From a checkpoint of a small sound classifier: normuon at rate 0.026, 19.7 epochs.
Rows from block 2, named by matrix and row number. Each number is 128 + 32 x the weight over its row's rms, rounded and kept within 0 to 255. All counts start at 0. After the name is the row's rms in percent of the matrix's.
# conv: width-3 conv, stride 2 (model.blocks.2.conv.weight, 208x144x3), inputs 21-41, a 3 kernel for each
conv.92 091 [118 124 124 112 118 109 113 122 115 152 128 139 134  96 116  90 109 162 172 119 176 186 168  54 174 169 129 105  70 217 128 149 131 131 129 155 124  94  77  89 205  93 156 144 101 168 137 138  96 125  70 114 145 114 148 164 182 107 110  94  59  78  87]
conv.93 094 [131 143 126 117 104 136 138 135 105 122 148 142 141 144 123 111 118 151 180 154 140 192  88 111  82  53  97 123  82 120 137 131 139 122 117 115 133 230  67 143 115  95 189 147  99 131 129 127 117 114 145 141 116 118  86 123 215 100 131 121  41  82 137]
conv.94 095 [127 137 135 102  83 111 122 109 100 106 125 140 130 127 104  57  63 167 120 134 148 192 152  44 158 139  93 128  92 145 120 135 127 122 139 136 122 159 118  82 187  95 134 118 180 133  96 140  99 133  18 117 104  74 129 167 185 105 111 113  89  74 122]
conv.95 101 [126 126 127 139 131 180 134 118 112 147 145 147 130 100 132  53 236 190 144 134 135  76 151 143 104 174 101 105 116  91 135 127 128 142 134 133  74  60 155 126 197 160  99 132 121 150 123 119 119 123 150  86  97  95 194  86 131  84 150 175 134 214 150]
conv.96 104 [124 139 136 121  87 135 131 127 125 139 152 124 113  95 119 112 220 161 121 109 122 118 152  81 121  97 159  89 186  70 131 124 129 130 132 132  81 103  12  95 149  96 141 126 100 161 128 146 105 152  75  98 127  89  70  70  74 116 156 169 184 105  73]
conv.97 098 [128 132 129 141 104 137 131 100 113 120 118 124 119 119 121 111 122 211  96 122  98 113 187  90 138  93  96 188 123  64 129 120 114 117 137 125  42 154 205  81 241 195  96 152 138 127 126 126  67 128  94 157  74  92 122 122 112  83 129  97 122 165 143]
conv.98 097 [137 123 130 176 200 173 132 123 123 150 105 186 171 130 135  64 134 121 119 133 102  73  72 156  63 148 144 102 170 124 139 119 143 137 141 131 113 173 110 167 109  69  71 109 137 132 134 146 149 108 154  88 200  91  82 150 127 105  76 105  76 118 193]
conv.99 095 [118 131 108 110 116 112 117 118 126 155 135 112 130 102 136 108 102 130 136 143 169 118 147  66 147 129 147  98 123 196 134 132 126 156 140 144 137 131 120  75 204 112 131 146 125 140 124 129 107 151 121 137 168 166 110 183 213 132  96  93  49 134 130]
conv.100 088 [150 126 129  97 157 150 127  98 101 101 117 126  96  97  89  92  44 137 158 120 141 187 151 132 139 148 150  65  93 184 104 123 136 138 137 132 119  93 123  77 192 117 162 145 126 136 131 124  98 196  85 180 192 133 142  61 199 135 142 117 135 122 164]
conv.101 094 [140 112 125 188 116 154 120 137 113 119  82 151 136 109 120 144 124 114 140 133 157 220 195  96 131 178 101 100 105 175 109 128 146 145 144 149  69 128  59 120 204 112 149 117 105 127 112 114  76 139 124 154 171 130 111 122 200 145 126 160  86  67 122]
conv.102 101 [120 136 126 162 115 108 159 125 152 143 156 163 105 144 146  73 195 123 129 108  91 126  95 137 204 110 126  37 129 136 116 137 130 120 119 120 111 152 231  56  56  92 103 139 122 113 106 123 167 112 195 154 134 145 105  56 171 123 122 122 107 128 113]
conv.103 098 [130 123 133 153 120 176 126 120 129 119 146 125 107 177 121 255 189 124 112 136 154 169 132 140 108 146 103 116  97 125 132 135 120 125 142 134 100 118 115 157 132  51 148 133 129 124 130 135 106 173 123 103  95 172 179 118 114  51  78  79 106  98 101]
conv.104 102 [122 123 124 110 138  99 125 146 112 138 134 120 169 136 164 106  85 115 105 124 144  61  95 105 164 138 123 216 212 105 122 118 129 129 135 125  59  65 180 153 133 147 151 119 137 123 132 146 168 104  97 102 156 145 160 241  95  75 124 171  77 101 157]
conv.105 098 [132 129 128 128 135 106 113  95 112 127 117 123  90 126 100  87  89 136  95  99 155 188 143  73 144 181 131 164 212 123 124 130 116 147 149 131 117 165 127  99 212 103 168 124 119 131 107 135 102  84  99 121 128 125  83  77 159 208 128 175 119  96 142]
conv.106 105 [125 122 121 131 125 136 132 134 148 133 113 150 109 149 110 145 119  76 100 136 153  93 190  97 105 100 102 109 161 153 114 127 130 148 136 121 232 131 150  67  76 136 118 134 140 136 131 141  97  87 136 130 147 147 162  93 233 117  84 140  54 120 155]
conv.107 101 [139 124 127 180 108 114 115 141 117 145 111 130 153 174 143 120 131 126  96 147 120 152 157  70 195 129 125 142  49 176 120 128 134 131 118 121 150 166 103 120 186 131 110 133 102  91 122 130  71 108 113 156 155 179 208 188 230 167 174 123 102  94 162]
conv.108 098 [112 127 144 129 154 127 108 109 134 113 117 155 150 125 158 197 115 169 153 155 183 162 145  61 146 132 130  79  82 183 125 125 133 140 133 133  25 105  87 108 143 118 130 157 152 102 115 117  74 215  96 132 138 170 160 103 179 137 149 122 127  51  74]
conv.109 098 [135 135 136 156 140  71 106 115 112 109 106  85 142 167 152 103  89 163 144 159 139 202 229  46 136 125 125  69 137 149 131 124 133 135 142 142  41 165  64 119 174 124 113 136 146 114 154 124 125 159  68 136 100 143 172 177 208 129  92 110  70  71 129]
conv.110 095 [143 129 111 136 140 116 124 140 131 105 104 121  96 149 165 110 103  91 128 142 137 175  65 177  68 172 152 118  84 151 140 133 129 110 116 129 201 187 151 190 184 124 120 154 111 126 143 116 144 132 114 129 119 162 150 183  64 164 100  55 183 154 136]
conv.111 099 [124 135 121 103 109 134 170 158 142 114 126 118 110 107  73 204  53 103 126 167 164 155 114  24 143 189  98 171 167 127 127 127 119 132 137 142 110 129 102 140 157  97 101  88 100 142 150 105 144 141  99 139 123 139  90 141 215 175 159 143 135  34 159]
conv.112 103 [139 138 135 139 101 138 140 127 162 140 108 101 129 124 114  77 116  85 134 135 137 150 100 203 148  98 123 173  86  48 113 119 119 142 133 129 127 173 114 165 141 103 127 130  94 130 115 141 120 144 138 138 116 150 132 154 161 118 172 177 255 135 191]
conv.113 096 [129 138 148 164 158 140 121 147 124 104 132 118 132 117  73 102  82 128 149 155 153 112 127 127 104 146 111 140 161 124 133 128 119 122 121 147 159 191 196 135 107 100 117 132 112 134 130 135 119  55 112 154 133  92 117 119 160 154 146  79 194  51 161]
conv.114 104 [132 141 127 124 111 130 139 122 134 106 156 149 150 157 138 162 113 128 112 126 149  77 104 116  84 157 105  81 205 117 127 131 134 115 135 134 163  96 149 116  76  97 111  94 119 114 140 136 104 168 142  97 102  87  54 162 104 142 154 106 102 184 122]
conv.115 107 [121 130 133 154 121 155 125 115 118  99 132 143 114 149 116 148 162 181 134 123 128  81  88 132 147 121 118 187 114 219 130 123 125 137 144 140 106  56 159 255  80 133 130 116 145 127 138 119 125  99  73 127 118  98 121 187 174 156 103  89 255 205 145]
conv.116 099 [126 118 133 163 123 143 163 159 113 148 122 107 143 115 100 130 132 114 124 139 125 161 145 106 113 114 171  89 175  71 121 124 121 107 122 119  63  77  74 186 187 112 122  96 137 125 131 125 128 118  84 115 114 197  60 210  64 128 150  89 238  89  75]
conv.117 097 [143 140 134 104 107 146 114 117 121  99 123 121 153 119  92  35 105 135 119 125 150 163 125  91 147 185 110 165  64 142 125 123 119 135 145 133 116 120  68  85 188 112 101 152 147 114 119 149  99  59 103  94 132 113 101 146 226 123 100 173  94  39 107]
conv.118 100 [124 130 113 100 133 117 126 143 164 149 122 119 133 139 116 157 145 129 191 154 174 151 105  92 178 198 111  73  91 162 134 146 119 148 159 154 132 195 163 123 173 105 126 155 105 150 143 149 127 136 132 144 109 144 179  84 228 193 152 125 106 103 161]
conv.119 099 [122 126 130 122 114 100 135 114 112 149 154 122 130 101 108 138  85 107 129 143 142 107 118 125 148 149 144 138  81 159 125 135 119 131 133 119  73 119 167 131 151 127 122 118 109 160 140 137  95 149  87 113 119 143 142 141 174 138 166 188 154 113 105]
conv.120 095 [116 132 137 130 115 137 114 102 102 136 144 120 180 121 145 125 106 126  76 100  84 159 161  60  99  97 128 191  87 146 120 120 133 112 123 112  73 113  78  82 131 113 152 137 137  82 122  99  75  91  79 123 180 157 122 183 187 126 160 153 139 135 114]
conv.121 095 [125 113 113  61 133 188 114 135 109 144 151 149 112 150 145 106 208 106 125 123 134  95 117 104 115 144 126 168 148 186 120 134 125 135 119 129 172  83 135 119 108 117  90 103  88 125 110 110 126 118 150 113 133 153  79 184 189  78 202 184 172 100  92]
conv.122 101 [120 145 116 146 129 136 133 113 101 119 156 130 123  88  91 192  84  87 154 114 145 170 199 111 124 174 147 141 100 202 129 129 133 145 151 132  62 121  99  66 210  81 139 140  99 160 146 127  85 121 111 124  97 105 192  71 186 115 153 127  85  38 159]
conv.123 098 [137 134 133 129 133  98 176 156 139 147 107 126 147 111 125 114 168 154 139  99 124 191 129 149  87 114 103 157 137 156 129 131 134 120 124 132 143 203 123 142 217 123 134 151 116 120 110 134 108 121 153  57 187 151 106 123 200 141  94 118 178 122 153]
conv.124 096 [123 144 128 132 122 114 109 121 117 118 115 127 153 115 106 171 112  90 157 151 129 165 162  69 175 123 152 128  94 140 133 115 134 123 122 138 126  56 212 128 150 177 119 120 111 133 144 136 173 131 113 132 131 152 106 103  67  87 156 191 107 135 116]
conv.125 093 [149 123 138 139 139  96 107 141 108 109 167 109 116 149 142  66  78 117 104 138 131 179 134 130 135 136 116  98 116 172 120 116 119 142 151 132  90 132 181  37 235 162 103  87 102 165 109 125 129  80 119 153 109 181  68  95 255 141 118 163  81 136 114]
conv.126 091 [137 129 114 138 119  73 134 116 147 154 116 123 124 126 137 122 117  72 126 119  94 156 166 141 154 145 135 177 117 155 131 113 132 132 117 133 167 121 123 145 146  52 148  68 151 118 123 146 134 109  93 178 183 151 145 175  94 136 132 153 101 115 111]
conv.127 106 [138 134 132 128 163 128 112 113  96 142 135 120 149 112 118 132  85  84 117 158 136  54  78 152 152 135 189  78 144 163 123 127 139 123 126 137 179 127  86  92 103 141 125 156 135 130 129 141 111 151 104 111 128 153 149 112  82 120  95 103 159 134 131]
conv.128 110 [120 119 122 130 125 132 149 124 149 124 126 131 148  99 131 102  97 151 117 137 135 145  79 121 172  81 180  65  59 149 130 133 135 116 133 134 166 111 189 134 140  65  87 123 131 134 133 119 160 127 136  95 135 147  98  84  99  94 150 134 154 159 122]
conv.129 102 [127 114 121 113 133  89 147 124 107 103 110  95 155 113  83 139  90 114 174 141 184 184 125 111 134 111  87 163  86  88 123 127 117 140 142 131 164 194  82 116 186  95 103 111 129 134 112 134 174 169 139 140 145 128  57 135 122 127 170  82 225  55 131]
conv.130 100 [131 122 129 122 108 154 131 132 139 169 132 136  97 142 112 112 118 122 125 126 124 124 106 144 141 128  99 160 166  56 119 135 129 134 126 119 254 155 194 130  79  98 117 146 112 146 139 152 121 161  72 136 155  91  58 127 136 160  87 110  99 146 208]
conv.131 101 [116 122 120 108 131 170 133 143 125 136 161 142 106 159 135 144 176 134 113 119 109 119 146 223 140 137 153 110 110 175 135 125 127 124 109 139 139 141 156 116 107 107 142 117 143 126 123 162  74 115  78 167 117  99  79  93 150 186 122 113 154 173  66]
conv.132 108 [127 127 138 119 134 108 114 113 139 131 133 137 106 137 113 217 127 144 145 135 145 132 154 102  60 108 103 102 136  96 126 145 128 116 125 123 170 146 127  80 187 166 132 127 123 120 133 118  92  67 160 140 127 108  87 109 242 144 131 134 126 159 138]
conv.133 100 [124 127 128 113 176 136 147 120 138 134 160 144 156 121 116  93 106 161 129 127 125 184 160  77 112 122  78 163 145 155 128 122 119 122 110 130 183 154 179  91 161  91 113  85 136 104 111 101 124 144 105 187 144 122  65 134 177 124 162 119  99 131 161]
conv.134 089 [130 141 113  93 163 138 129 110  88 141 108 102 103 121 148 113 115 154 142 123 122 172 173 132 112 191  96 137 213 150 127 137 136 152 149 133  60 133  86 106 215  97 127 116 117 134 115 132  88 145  86 106 142 119 145 100 163 116  99  95  75 116  69]
conv.135 112 [131 133 122 131 129 137 118 122 141 116 129 123 107 149  99 221 119 111 127 139 156 161 101 138 170  80  89 183  76 153 128 117 124 124 130 132 150  67 121 128  85 156 116 128 121 140 126 123  96 103  67 128 120 169 104 170 199 187 112 169 187 133 115]
conv.136 101 [136 122 125 132 100 121 151 160 136 147 105 136  96 127 117 149 120 154 114  89 112 136  91 120  97 138 162 153  95  38 136 137 126 121 137 140 136 100  88 225 149 190 108 125 103 108 119 113 194 182 129 135 124 120 199 113 134 126 142 128 156 126 189]
conv.137 102 [128 122 137 106 139 116 141 138 119 153 126 127 137 125 148 154 186 158 136 144 150 136  78 166  59 101 173 157 162 188 114 120 114 123 138 140 122 137 110 183 199 126 122 139 150 112 111 135 156 100  78 123 122 166 162 153 143 132 131  83 198 142 125]
conv.138 099 [139 136 142 128 103 136 136 132 124 138 136 134 159 135 161  66  84 130 101 146 138  75 109  67 108 100 130 143 135 144 118 132 136 140 141 133 214 128 197 130 165  75 117  86 127 121 105 128 112 136  96 160 122 135 171 145 153 160  89  83 120 125 138]
conv.139 101 [130 137 122 125 111 109 150 134 123  98 124 184 154 102 150 181  86 143 103 148 128 190  87 176 124 183 142  98 103  97 119 136 132 131 117 116 136 117  74 109  94 229 103 114 137 138  80 118 160 157 179 203 128  55 112  63 107  70 142 180  62 102  79]
conv.140 093 [133 126 118 128 113 129  96 112 116 112 148 121 119 134 122 123  76 119 123 116 148 225 241 120 134 136 136 136 116 138 128 137 126 141 150 143 109 150 161  85 235  84 156  98 128 110 135 126 117 128  85 142 104 116  64 100 175 118  98  95 116  63 132]
conv.141 104 [121 135 137 151  96 117 120 120 123  99  92 103 132 158 156 142 174 120 147 159 146 149 127 124 148 100 165  98 135 179 143 135 129 131 135 129 127 182 102 148 187 175 133 113 115 124 134 127 137 140 159 142 112 175  33 174 167 159  61 126 197 205  79]
conv.142 096 [126 127 131 134 101 132 125 128 136 117 134 120 129 125 127 179 147   3 151 126 130 106  92 129  59  76 122 193  69  88 128 125 150 126 135 120 208  54 122 110 174  91  91 152 151 132 135 134 113 123 162 173 109 126 127 193 121  99 188  97  96 116 125]
conv.143 109 [129 108 119 108 118 124 121 124 112 145 144 116 129 117 167 160  85 105 128 128  62 133 147  73 145  94  80 133 189 214 143 143 125 130 131 132  49 175  92  19 195 166 172 153 159 142 100 141 153 141 101 136 160 176 167 123 174 121 116  72 142 213 188]
conv.144 101 [125 138 120 115 139  86 115 113 113 126 158 146 155 123  77 139 118 164  98 133 133 137 134 114 116 134 156  91 119 102 132 122 128 116 128 123 173 126  68 173  91 159  91 147 102 114  86 120 118 125 114 182 177  74  85 105 187 146  77 128  63 156 143]
conv.145 098 [127 122 142 133  84 102 105 143 137 121 161 137 115  86 127  85 113 131 177 168 102 114 100  96 181 123 142 180 141  89 128 121 114 131 124 121 177 160 121 145  95 153 127 128 119 145 124 150 165 138 152  89 112 113 153 222  84 150 109 206 205 131 170]
conv.146 088 [140 146 122 155 129 104 116 106 100 126 138 137 120 116 116  73  77 152 146 119 142 235 167  20 124 133  82 110 143 160 136 126 127 152 135 142  88 141 113  94 235  85 121 125  98 144 129 153  83 131  32 133  90 141 125 114 237 133 149  91 133 118  71]
conv.147 097 [138 144 146 158 139 148 134 159 125 132 121 146 178 136 126 158 147  93 135 173 149 124 150  26 195 162 184 188 135  95 134 130 124 122 126 146 189 145  48 187 109 129 132 127 142  92 124 136 102 133 117 163  95 119 140 134 176 119  98 114  58 138 211]
conv.148 103 [146 156 131  81 114 115 135 122 104 131 123  84 131 148 126 137  85 155 147  86 120 143 143 143 132 120 117 104 186 200 133 128 124 130 118 118 116 155  50 140 156 194 135 104  96 159 144 156 139  78  46 157 148  95 145 105  58  65 174 124 105  91  53]
conv.149 091 [123 142 132 122 127 136 112  99 107 143 119 125 119 112 118 127  50 157 109 143 126 146 131  55 134 175 114 161 110 136 140 124 148 123 116 113 163 166 200 144 193  78 127  74 137 100 116 116 162 129  78 115 118 160  61 115 216 149 132 143  97  69 103]
conv.150 106 [142 144 114 152 117 132 154 130 112 119 102 142 144 123 139  82  82 147  98 143  88 192 165 115 117  75 109 161 115 147 133 121 135 125 113 126 127 203 185  84 184 114 134 130 139 104  99 121 119 149 126 147 204 160 124 189 200 134 138 154  78 117 120]
conv.151 101 [137 124 125 145 140  99 154 126 134 131 125 185 145 132 117 138  90 192 124  97 116  47 147 138 143 120 101 134  84 142 122 133 118 138 135 136 150 110  74  80 122  82 120 111 124 140 148 126 103  87 149 110 160 154 194 119 121  91  78  80  83 211  69]
conv.152 106 [134 128 119 149 132 112 129 132 153 127 110 136 123 157 128 144  97 119 134 131 140  97  86 149 146 155 141  75 112 131 125 133 139 133 128 130 126  94 157 171 198 171 125 127 152 113 120 129 127 124 143 137 172 172 126 207 156 122  87  92 203 175  70]
conv.153 112 [113 113 142 140 102 128 113 136 142 114 108 144 169 145 128 149 157  92 146 160 153 100 223 158 107 150 108 114 160 169 125 125 122 116 143 128  91 164 223 105  69 107 118 124 116 128 123 119 109 117 169 124 158 135 104 109 105 134 167 111 175 179 137]
conv.154 097 [120 118 133 129 143 113 125 100 102 164 117 126 116 134 176  79  57 145 125 145 125 172 140  97 125 134  97 100 121 164 116 138 142 138 141 131 136 173 123  24 178 149 135 123 114 129 116 130 125  76 103 147 118 132 126  27 249 103 123 141 131  95 140]
conv.155 095 [138 124 133  76 111 141 115 139 137 126 118  98 155  89 127  59  63 143 144 161 134 180 136  55 131 139 120 161 117 185 122 115 122 133 127 120 149 165  89  54 171  78 164 108 146 138 153 157 110 204 119 119 164 118 127 141 191  93 186 114 130 115 156]
conv.156 099 [134 134 146 111 116 123 115 100  93 134 129 124 140 145 126 106  80 154 118 141 165 198 130  82 168  89 104 155 100 173 136 133 119 142 142 130 100  80 121 104 199  77 153 145 143 149 141 110  83 154  68 159 154 134  78 195 230 113 142 114 165  63 111]
conv.157 097 [140 137 139 104 142 117 111 114 106 134 109 128 157 145 148  89  61 165 141 120 164 197 164  60 112 170 125 153 122 206 127 128 143 148 160 147  64 100 103 107 218  94 153 103 165 124 124 114 103 126  40 167  98 105 121 131 173 119 103 124 124  97 130]
conv.158 103 [149 127 125 109 109 131 132 113 128 145 128 119 121 133 172 107 138 186 119 124 110 125  99 159  91 113 131  90  98 101 122 123 129 120 102 136 117 117 215 127 137 136 136 127 146 120 127  98 112 123  98 130 129 151 108  72 158 107 157  97  71 162 118]
conv.159 098 [133 125 131 133 167 135 107 157 133 128 128 108 107 164 146 166 151 151 102  96 131  79 117  95 142 136 143 213 171 147 131 128 127 131 143 132 193 172  36 125  98 133 119 104  79 127 119 115  81 153 132 101 122  94 113  85  22 119 119 178  74 222 118]
conv.160 092 [138 139 138 145 146  90 117 127 125 114 137 121 141 156 126  98 188 168 145 124 134 105 107 114  48 124  88  72  91  95 119 128 128 132 127 129 146 145  96  94 192 184 122 153 119 133 122 119 120  99  83  71 154 176 174 126 193 199 167  80  75 106 179]
conv.161 114 [129 126 123 125 136 116 149 111 128 143 137 120 107 134 162 137  85 138 101 124 124 145 137 183 168 121 125 109 174 167 118 125 129 118 136 138 160 160 119 233 174  79 163 158 133 128 128 122  98 131  83 115 133 122 196  93 158 151 123  67 195  76 171]
conv.162 109 [118 122 126 117 127 121 117 139 136  97 141 130 131 118 135  88 160 147 139 144 123  90 131 134 104  69 143 172 136 139 129 122 133 128 126 121 161 208  81  74  66 135 115 148 103 111 137 117  92 188 161 142 101 152  95 141 196 127 137 126  80 135 126]
conv.163 099 [132 115 135 144 167 119 119 144 130 137 127  93 115 146 128  83  98 154 112 111 106  85 108 150  96 114 133 104  73 112 128 134 119 127 134 112 120 115 199 134 172  93 130 153 115 148 134 117 105  83 181 166  79 123 105  86  27 174 186 154 125  63  98]
conv.164 093 [123 126 132 163 139 140 161 128 119 150 137  93 178 141 142  92 115 127 144  85 151 184 163  43 175 116 169 122 117 204 124 117 128 138 144 118  75 159  80  46 185 144 145 172 178 120 130 145 106 178 108 112 150 126 198  93 236 150 144 125 150  94 141]
conv.165 100 [125 120 130  74 133 129 118 130 125 149 145 102 132 102 104  97  98  68 149 137 149 183 170 101 131 149  98 158  80 104 124 121 124 137 119 117 101 131 140  97 150  66 147 131 132 130 126 125 133  85  89 149  95 166  83 123 255 129 117 169  62  56 138]
conv.166 098 [118 131 123 130 139 167 176 124 105 140  91 120 135  97 169 125  63  99 135 113 112 172 220 170 108 162 104 124 120 149 136 103 128 122 128 140 116  96 190 139 148 144 142 134 101 154 135 112 117 124  99 182 115 111 129 151 162 157 148 128  84 120 198]
conv.167 097 [119 121 127  97 119 130 122  81 123 137 138 108 109 157 164 126 129 132  95 137 139 196 121 106 125 186 131  84 115 173 136 131 136 118 131 130 140  91  95  41 214  90 146 133 138 132 130 112  92 119  91  87  91 107 166 117 184  81 119 104  70  91  31]
conv.168 108 [129 124 129  90 125 123 128 132 128 157 115 126 129 114 131 161 102 134 136 117 123 125 119 184 186  95 146 152  90  78 126 131 121 123 117 127 101  93  67 142 154  99 158 129 128 149 116 120 127 167 140  97  82 150 220 172 141 226 160 110 191 120  69]
conv.169 094 [130 127 137 120 132 145 122 127 117 128 152 130 138 112  96  85  87 154 103 123 145 204 147  49 148 153 138 165 106 218 129 120 130 136 128 145 135 171  79  69 187  86 169 113  91 172 135 137 103 167  75  97 123  89 111 145 181  74 150 119  89  57 111]
conv.170 107 [123 127 117 189 118 108 136 136 147 122 135 131 139 145 158 109 104 181 129  85 127 140 120  91  52 102 126 127 155 105 135 137 135 136 137 125 139 106  83  79 189 122 130 139 124 131 118 132 110 121  79 155 188 176 122 110 255  96  85 108  66 163 186]
conv.171 109 [137 144 120 106 128 132 127 150 154 147 115 134 112 122  98  95 192 154 132 141 136 170 143 141 123 129 113 121 147 113 122 125 125 133 137 128 190 108 104  91  56 215 105 118 159 118 123 103 113 118 127 118  93 142 186 130 113 172 127 112  74 164 124]
conv.172 104 [122 138 140  96 109 161 157 156 117 127 114 112 137 139 106 126 135 209 141 107 148 111 146 132 132 145 161 200 189  84 124 111 127 127 113 129  78 140 145 167 104  90 107 124 113 141 103 119 133  89 117 108 145 133 149 148 130 153 132 173 131  87 121]
conv.173 106 [114 150 121  98 136 182 135 162 141  99 124 151 119 109 152 118 181 128 102 136 129  98 153 122 126 117 138  95 192  86 126 128 136 119 123 127  52 137 255 106 203 150 117 117 123 112 123 132  92 145 136  92 103 166 113 130 105  99 152 168 147 211 131]
conv.174 091 [129 127 140 148 143 138 124 120 111 170 121  91 129 124 123  95 112 157  74  67  85 167 154  77 163 132 161  57 146 129 123 125 126 140 127 123  81 164  82 153 161 107 128 156 143 155 146 125  65 113  81 170 148 152 126 155 248 138 130  93 154 122 194]
conv.175 100 [129 130 132 111 111 110 144 128 155  98 107 122 123 141 116 120  90 155 149 116 105  98  94 206 104 148 159 140 128 151 127 125 130 130 120 125 113 200  45 115 106 153 122 109 126 138 140 132 182 122 157  94 169 119 255  98  41 181 109  68 160 189 143]
conv.176 106 [126 120 130 111 120 165 143 130 141 129 131 125 103 155 121  76 159 144 126 142 139 120  89 125 105 100 165 116 205 184 127 130 133 123 139 137  78  93 111 126 174  62 118 115 114 118 123 119 155 145 129 118 129 137 143 245  94 155  89 165  36 155 157]
conv.177 101 [121 119 130  80 118 131  99  65 143 139 129 141 161 146 114 137  92  86 123 125 120  77 140  82 117 134 162  70 117  92 122 119 130 118 119 129  92  72 155 166 155 109 114 105 118 109  99  93 171 151 121 101 112 118 122  84 119  91 112  76 131 143  57]
conv.178 111 [117 133 121 119 134 110 108 122 141 145 111 144 133 117 125 129 136 129 111 126 125 120 165  89  85 150  94 165  98  88 109 128 131 126 125 134 124 133 195 156 142 109 147 118 132 115 114 114 121 171 220 136 122 125 128 108  69 121 141 147  58 133  18]
conv.179 105 [128 114 132 134 132 128  99 116 111 114 121 111  94 127 136 157 255  70 127 133 149 143 133 129 157 147  96 170 102 158 126 127 126 135 135 134 136 171  97 110 154 194 123 124 117 140 132 133 131 107 116 128 138 114 143 181  78 130 138  90 203  64 194]
conv.180 099 [134 116 122  82  99 122 118 125 117  92 104 104 108  86  90 117  57 128  87 111 128 222 173  89 139 146 101 197 143 145 137 121 148 135 135 118  63 131  95  92 191  97  89 112 167 137 150 131 143 139  70 130 142 143 113 116 236 132 136 117 124 151 143]
conv.181 110 [127 130 124 140 117 102 122 134 127 105 154 105 108 111  96  89  68  90 106 116 121 180 133 126 167  91  95 130 144 104 124 122 129 127 131 131 143  63 192  93 123 123 132 146 134 146 149 115  93 130 123 146 166  85 102  93 203  85 120 111  50 134 128]
conv.182 096 [113 119 123 125 117 124 111 115 135 140 108 113 164 114 140 165  92 153 119 106 154 255 121 187 154 136 148 100 144  24 131 120 125 122 122 131 159 182 141 131 161 145 104 151  95 118 155 132 127 102 138 144 189 129 162 131 100 157 138 136 157 121 198]
conv.183 108 [145 127 123 113 107 145 129 140 117 147 154 125 158 171 125  99 106 124 111 119 131 141 142 177 144 130 129 180  75  84 141 118 127 124 117 136 132  78 124  92 169  92 166 118 145 121 137 121  97 163 122 162 158 104 255 208 170 122 129 173 175 100 143]
conv.184 104 [136 128 122 111 125 143 108 117 127 121  97 147  90 143 110 139 119  95  99 135 119  67 149 191 132 110 109  89  85 111 130 133 124 142 127 139 173 146  77 131 130 187 139 119 142 132 134 132  69 147  95 104 145  85  89 187 147 122  69 141 170 134 198]
conv.185 092 [114 148 125 114 149  93 102 120 130 133 100 100 113 118 104 105  88 152 148 132 168 160 126  50 188 146 135 145 137 171 111 130 116 144 127 149 142 131 157 113 219 122 137 113  92 143 164 166 109 141  60 165 157 166  69 136 166 102 150 108 121  73 136]
conv.186 086 [140 132 115  91  87 104 126  81 131 104 115 115 111 102 140  95 197 148 111 117 159 122  71 113 138 104 165  62  89 140  98 129 117 135 122 115 101 132 106 131 132  39 114  90 102 143 129 140  81 133 123 185 120 117  73  66 218 169 103 136  98  88 118]
conv.187 092 [140 129 132 126 174 120 110 143  92 155 126  99 148 138 139 167 170 118 131  98 116 220 170 169  96 146 135 142 122 115 125 127 118 136 106 145 176 214 176  97  50  46 161 136 104 119 127 112 181 123 184  88  98  80  97  62  97 139  80 135  98  62  84]
conv.188 115 [129 133 135 111 122 146 129 137 127 148 128 132 118 132 111 114 150 128 151 124 132 170 110 140 109  99 131 169  98  78 121 127 133 129 127 132  93 126 111  88  74  84 150 142 140 129 130 139 116 101 141 111 133  86 131 185 113  70 129 102 134 173 120]
conv.189 104 [133 148 129 152 129 152 107 116 140  96 138 144 150 113 142 123 163 117 140 134 139  49 111 126 104  79 147  93 171 194 146 125 114 132 132 132 128  30 125  53  89  71 105 116 161 134 142 103 109 120 152 102 141 117 116 160 144 121 155 128 159 111 113]
conv.190 090 [128 140 134 133 119 165 131 133 140 141 113 112 116 107 123 111  58 150 138 147 140 192 132  41 214 144 117 170 124 210 120 122 154 151 136 128 146 182 104 129 233 145 177 138 120 143 140 126 137 131  78 136 133 152 132  96 164 120 135 118  85  82 125]
conv.191 100 [131 110 129 129 141 130 117 138 120 134 159 157 120 130 127 160 127  64 163 117 135 129 171 145 153 118 148 196 101 126 138 132 133 128 131 130  78  72 133  98  91 139 128 115 127 135 115 111 132 118 172 110 112  78 136 138  98 124  87 187 117 110 124]
conv.192 094 [126 124 142 176 122 111 129 157 153 119 130 119 141 153 112 120 114 136 133 124 154 194 113 121 132 103 116 109 169 131 127 145 138 127 128 127 145 157 140 124 167  72 124 111 110 117 144 142 101 172 125 145  83 112 175 105 245 168 137 104  98 109  81]
conv.193 098 [122 126 134 164 172 131 117 123 128 182 152 132 141  99 142 119  77 186 124 140 127 182 154  87 170 105  81 150 163 192 133 130 111 132 130 126 173 145 112 136 252 125 151 117 102 117  90  98  64 140  73 114 113 103 176 124 224 141 153  90  73 114 133]
conv.194 091 [125 147 145 113 138  91 121 110 115 134 107 122 122 116  96 123  92 101 120 111 125 145 169   5 116 149 119 145 126 153 124 145 133 150 132 135 107 140 175  74 221  97 151  90 124 157 135 126 120  92  90 126 130 168 117 104 255  95 145  86 151  49 113]
conv.195 094 [119 125 116  81 117 126 129 139 139 124 125 104 127 140 120 127 116  39 123  94 122 119 117  97  65 133 146 179 140 180 127 138 134 137 128 126 201  26 118 162 122  81 124  53 153 154 141 116 139 117 130 148 184  89  77 111 217 103 148  78  77  72 102]
conv.196 092 [136 128 127 160 124 122 108 128 125 127 128 107 112  52 147  99 108 172 134 128 152 206 182  41 162 126 156  97 165 142 134 129 135 141 142 138  99 136  75  99 219 121 126 138 148 122 134 154  98 145  58 137 117 120 103 121 237 134 123  87  65 118 138]
conv.197 110 [126 105 136 116 111 152 134 115 166 153 131 153 101 129 114  84 105 133 154 136 129 165  95 153 125 169 114 133 169 133 136 147 133 123 137 119 172 154 173 108 209 177 127 103 137 121 146 127 163 119 178 119 118 138 111 172 143 119 112 114 122 163 105]
conv.198 100 [130 125 121 141 160 124 104 166 148  95 121 164 120 105  91 106  97  88 106 123 130 216 143  48 158 151 133 124 159 201 135 129 110 139 136 129 157 159  73 109 221 113 129  94 110  83  98 113 117 120 110 135 141 103 137 167 228 106 171  91  88  48 180]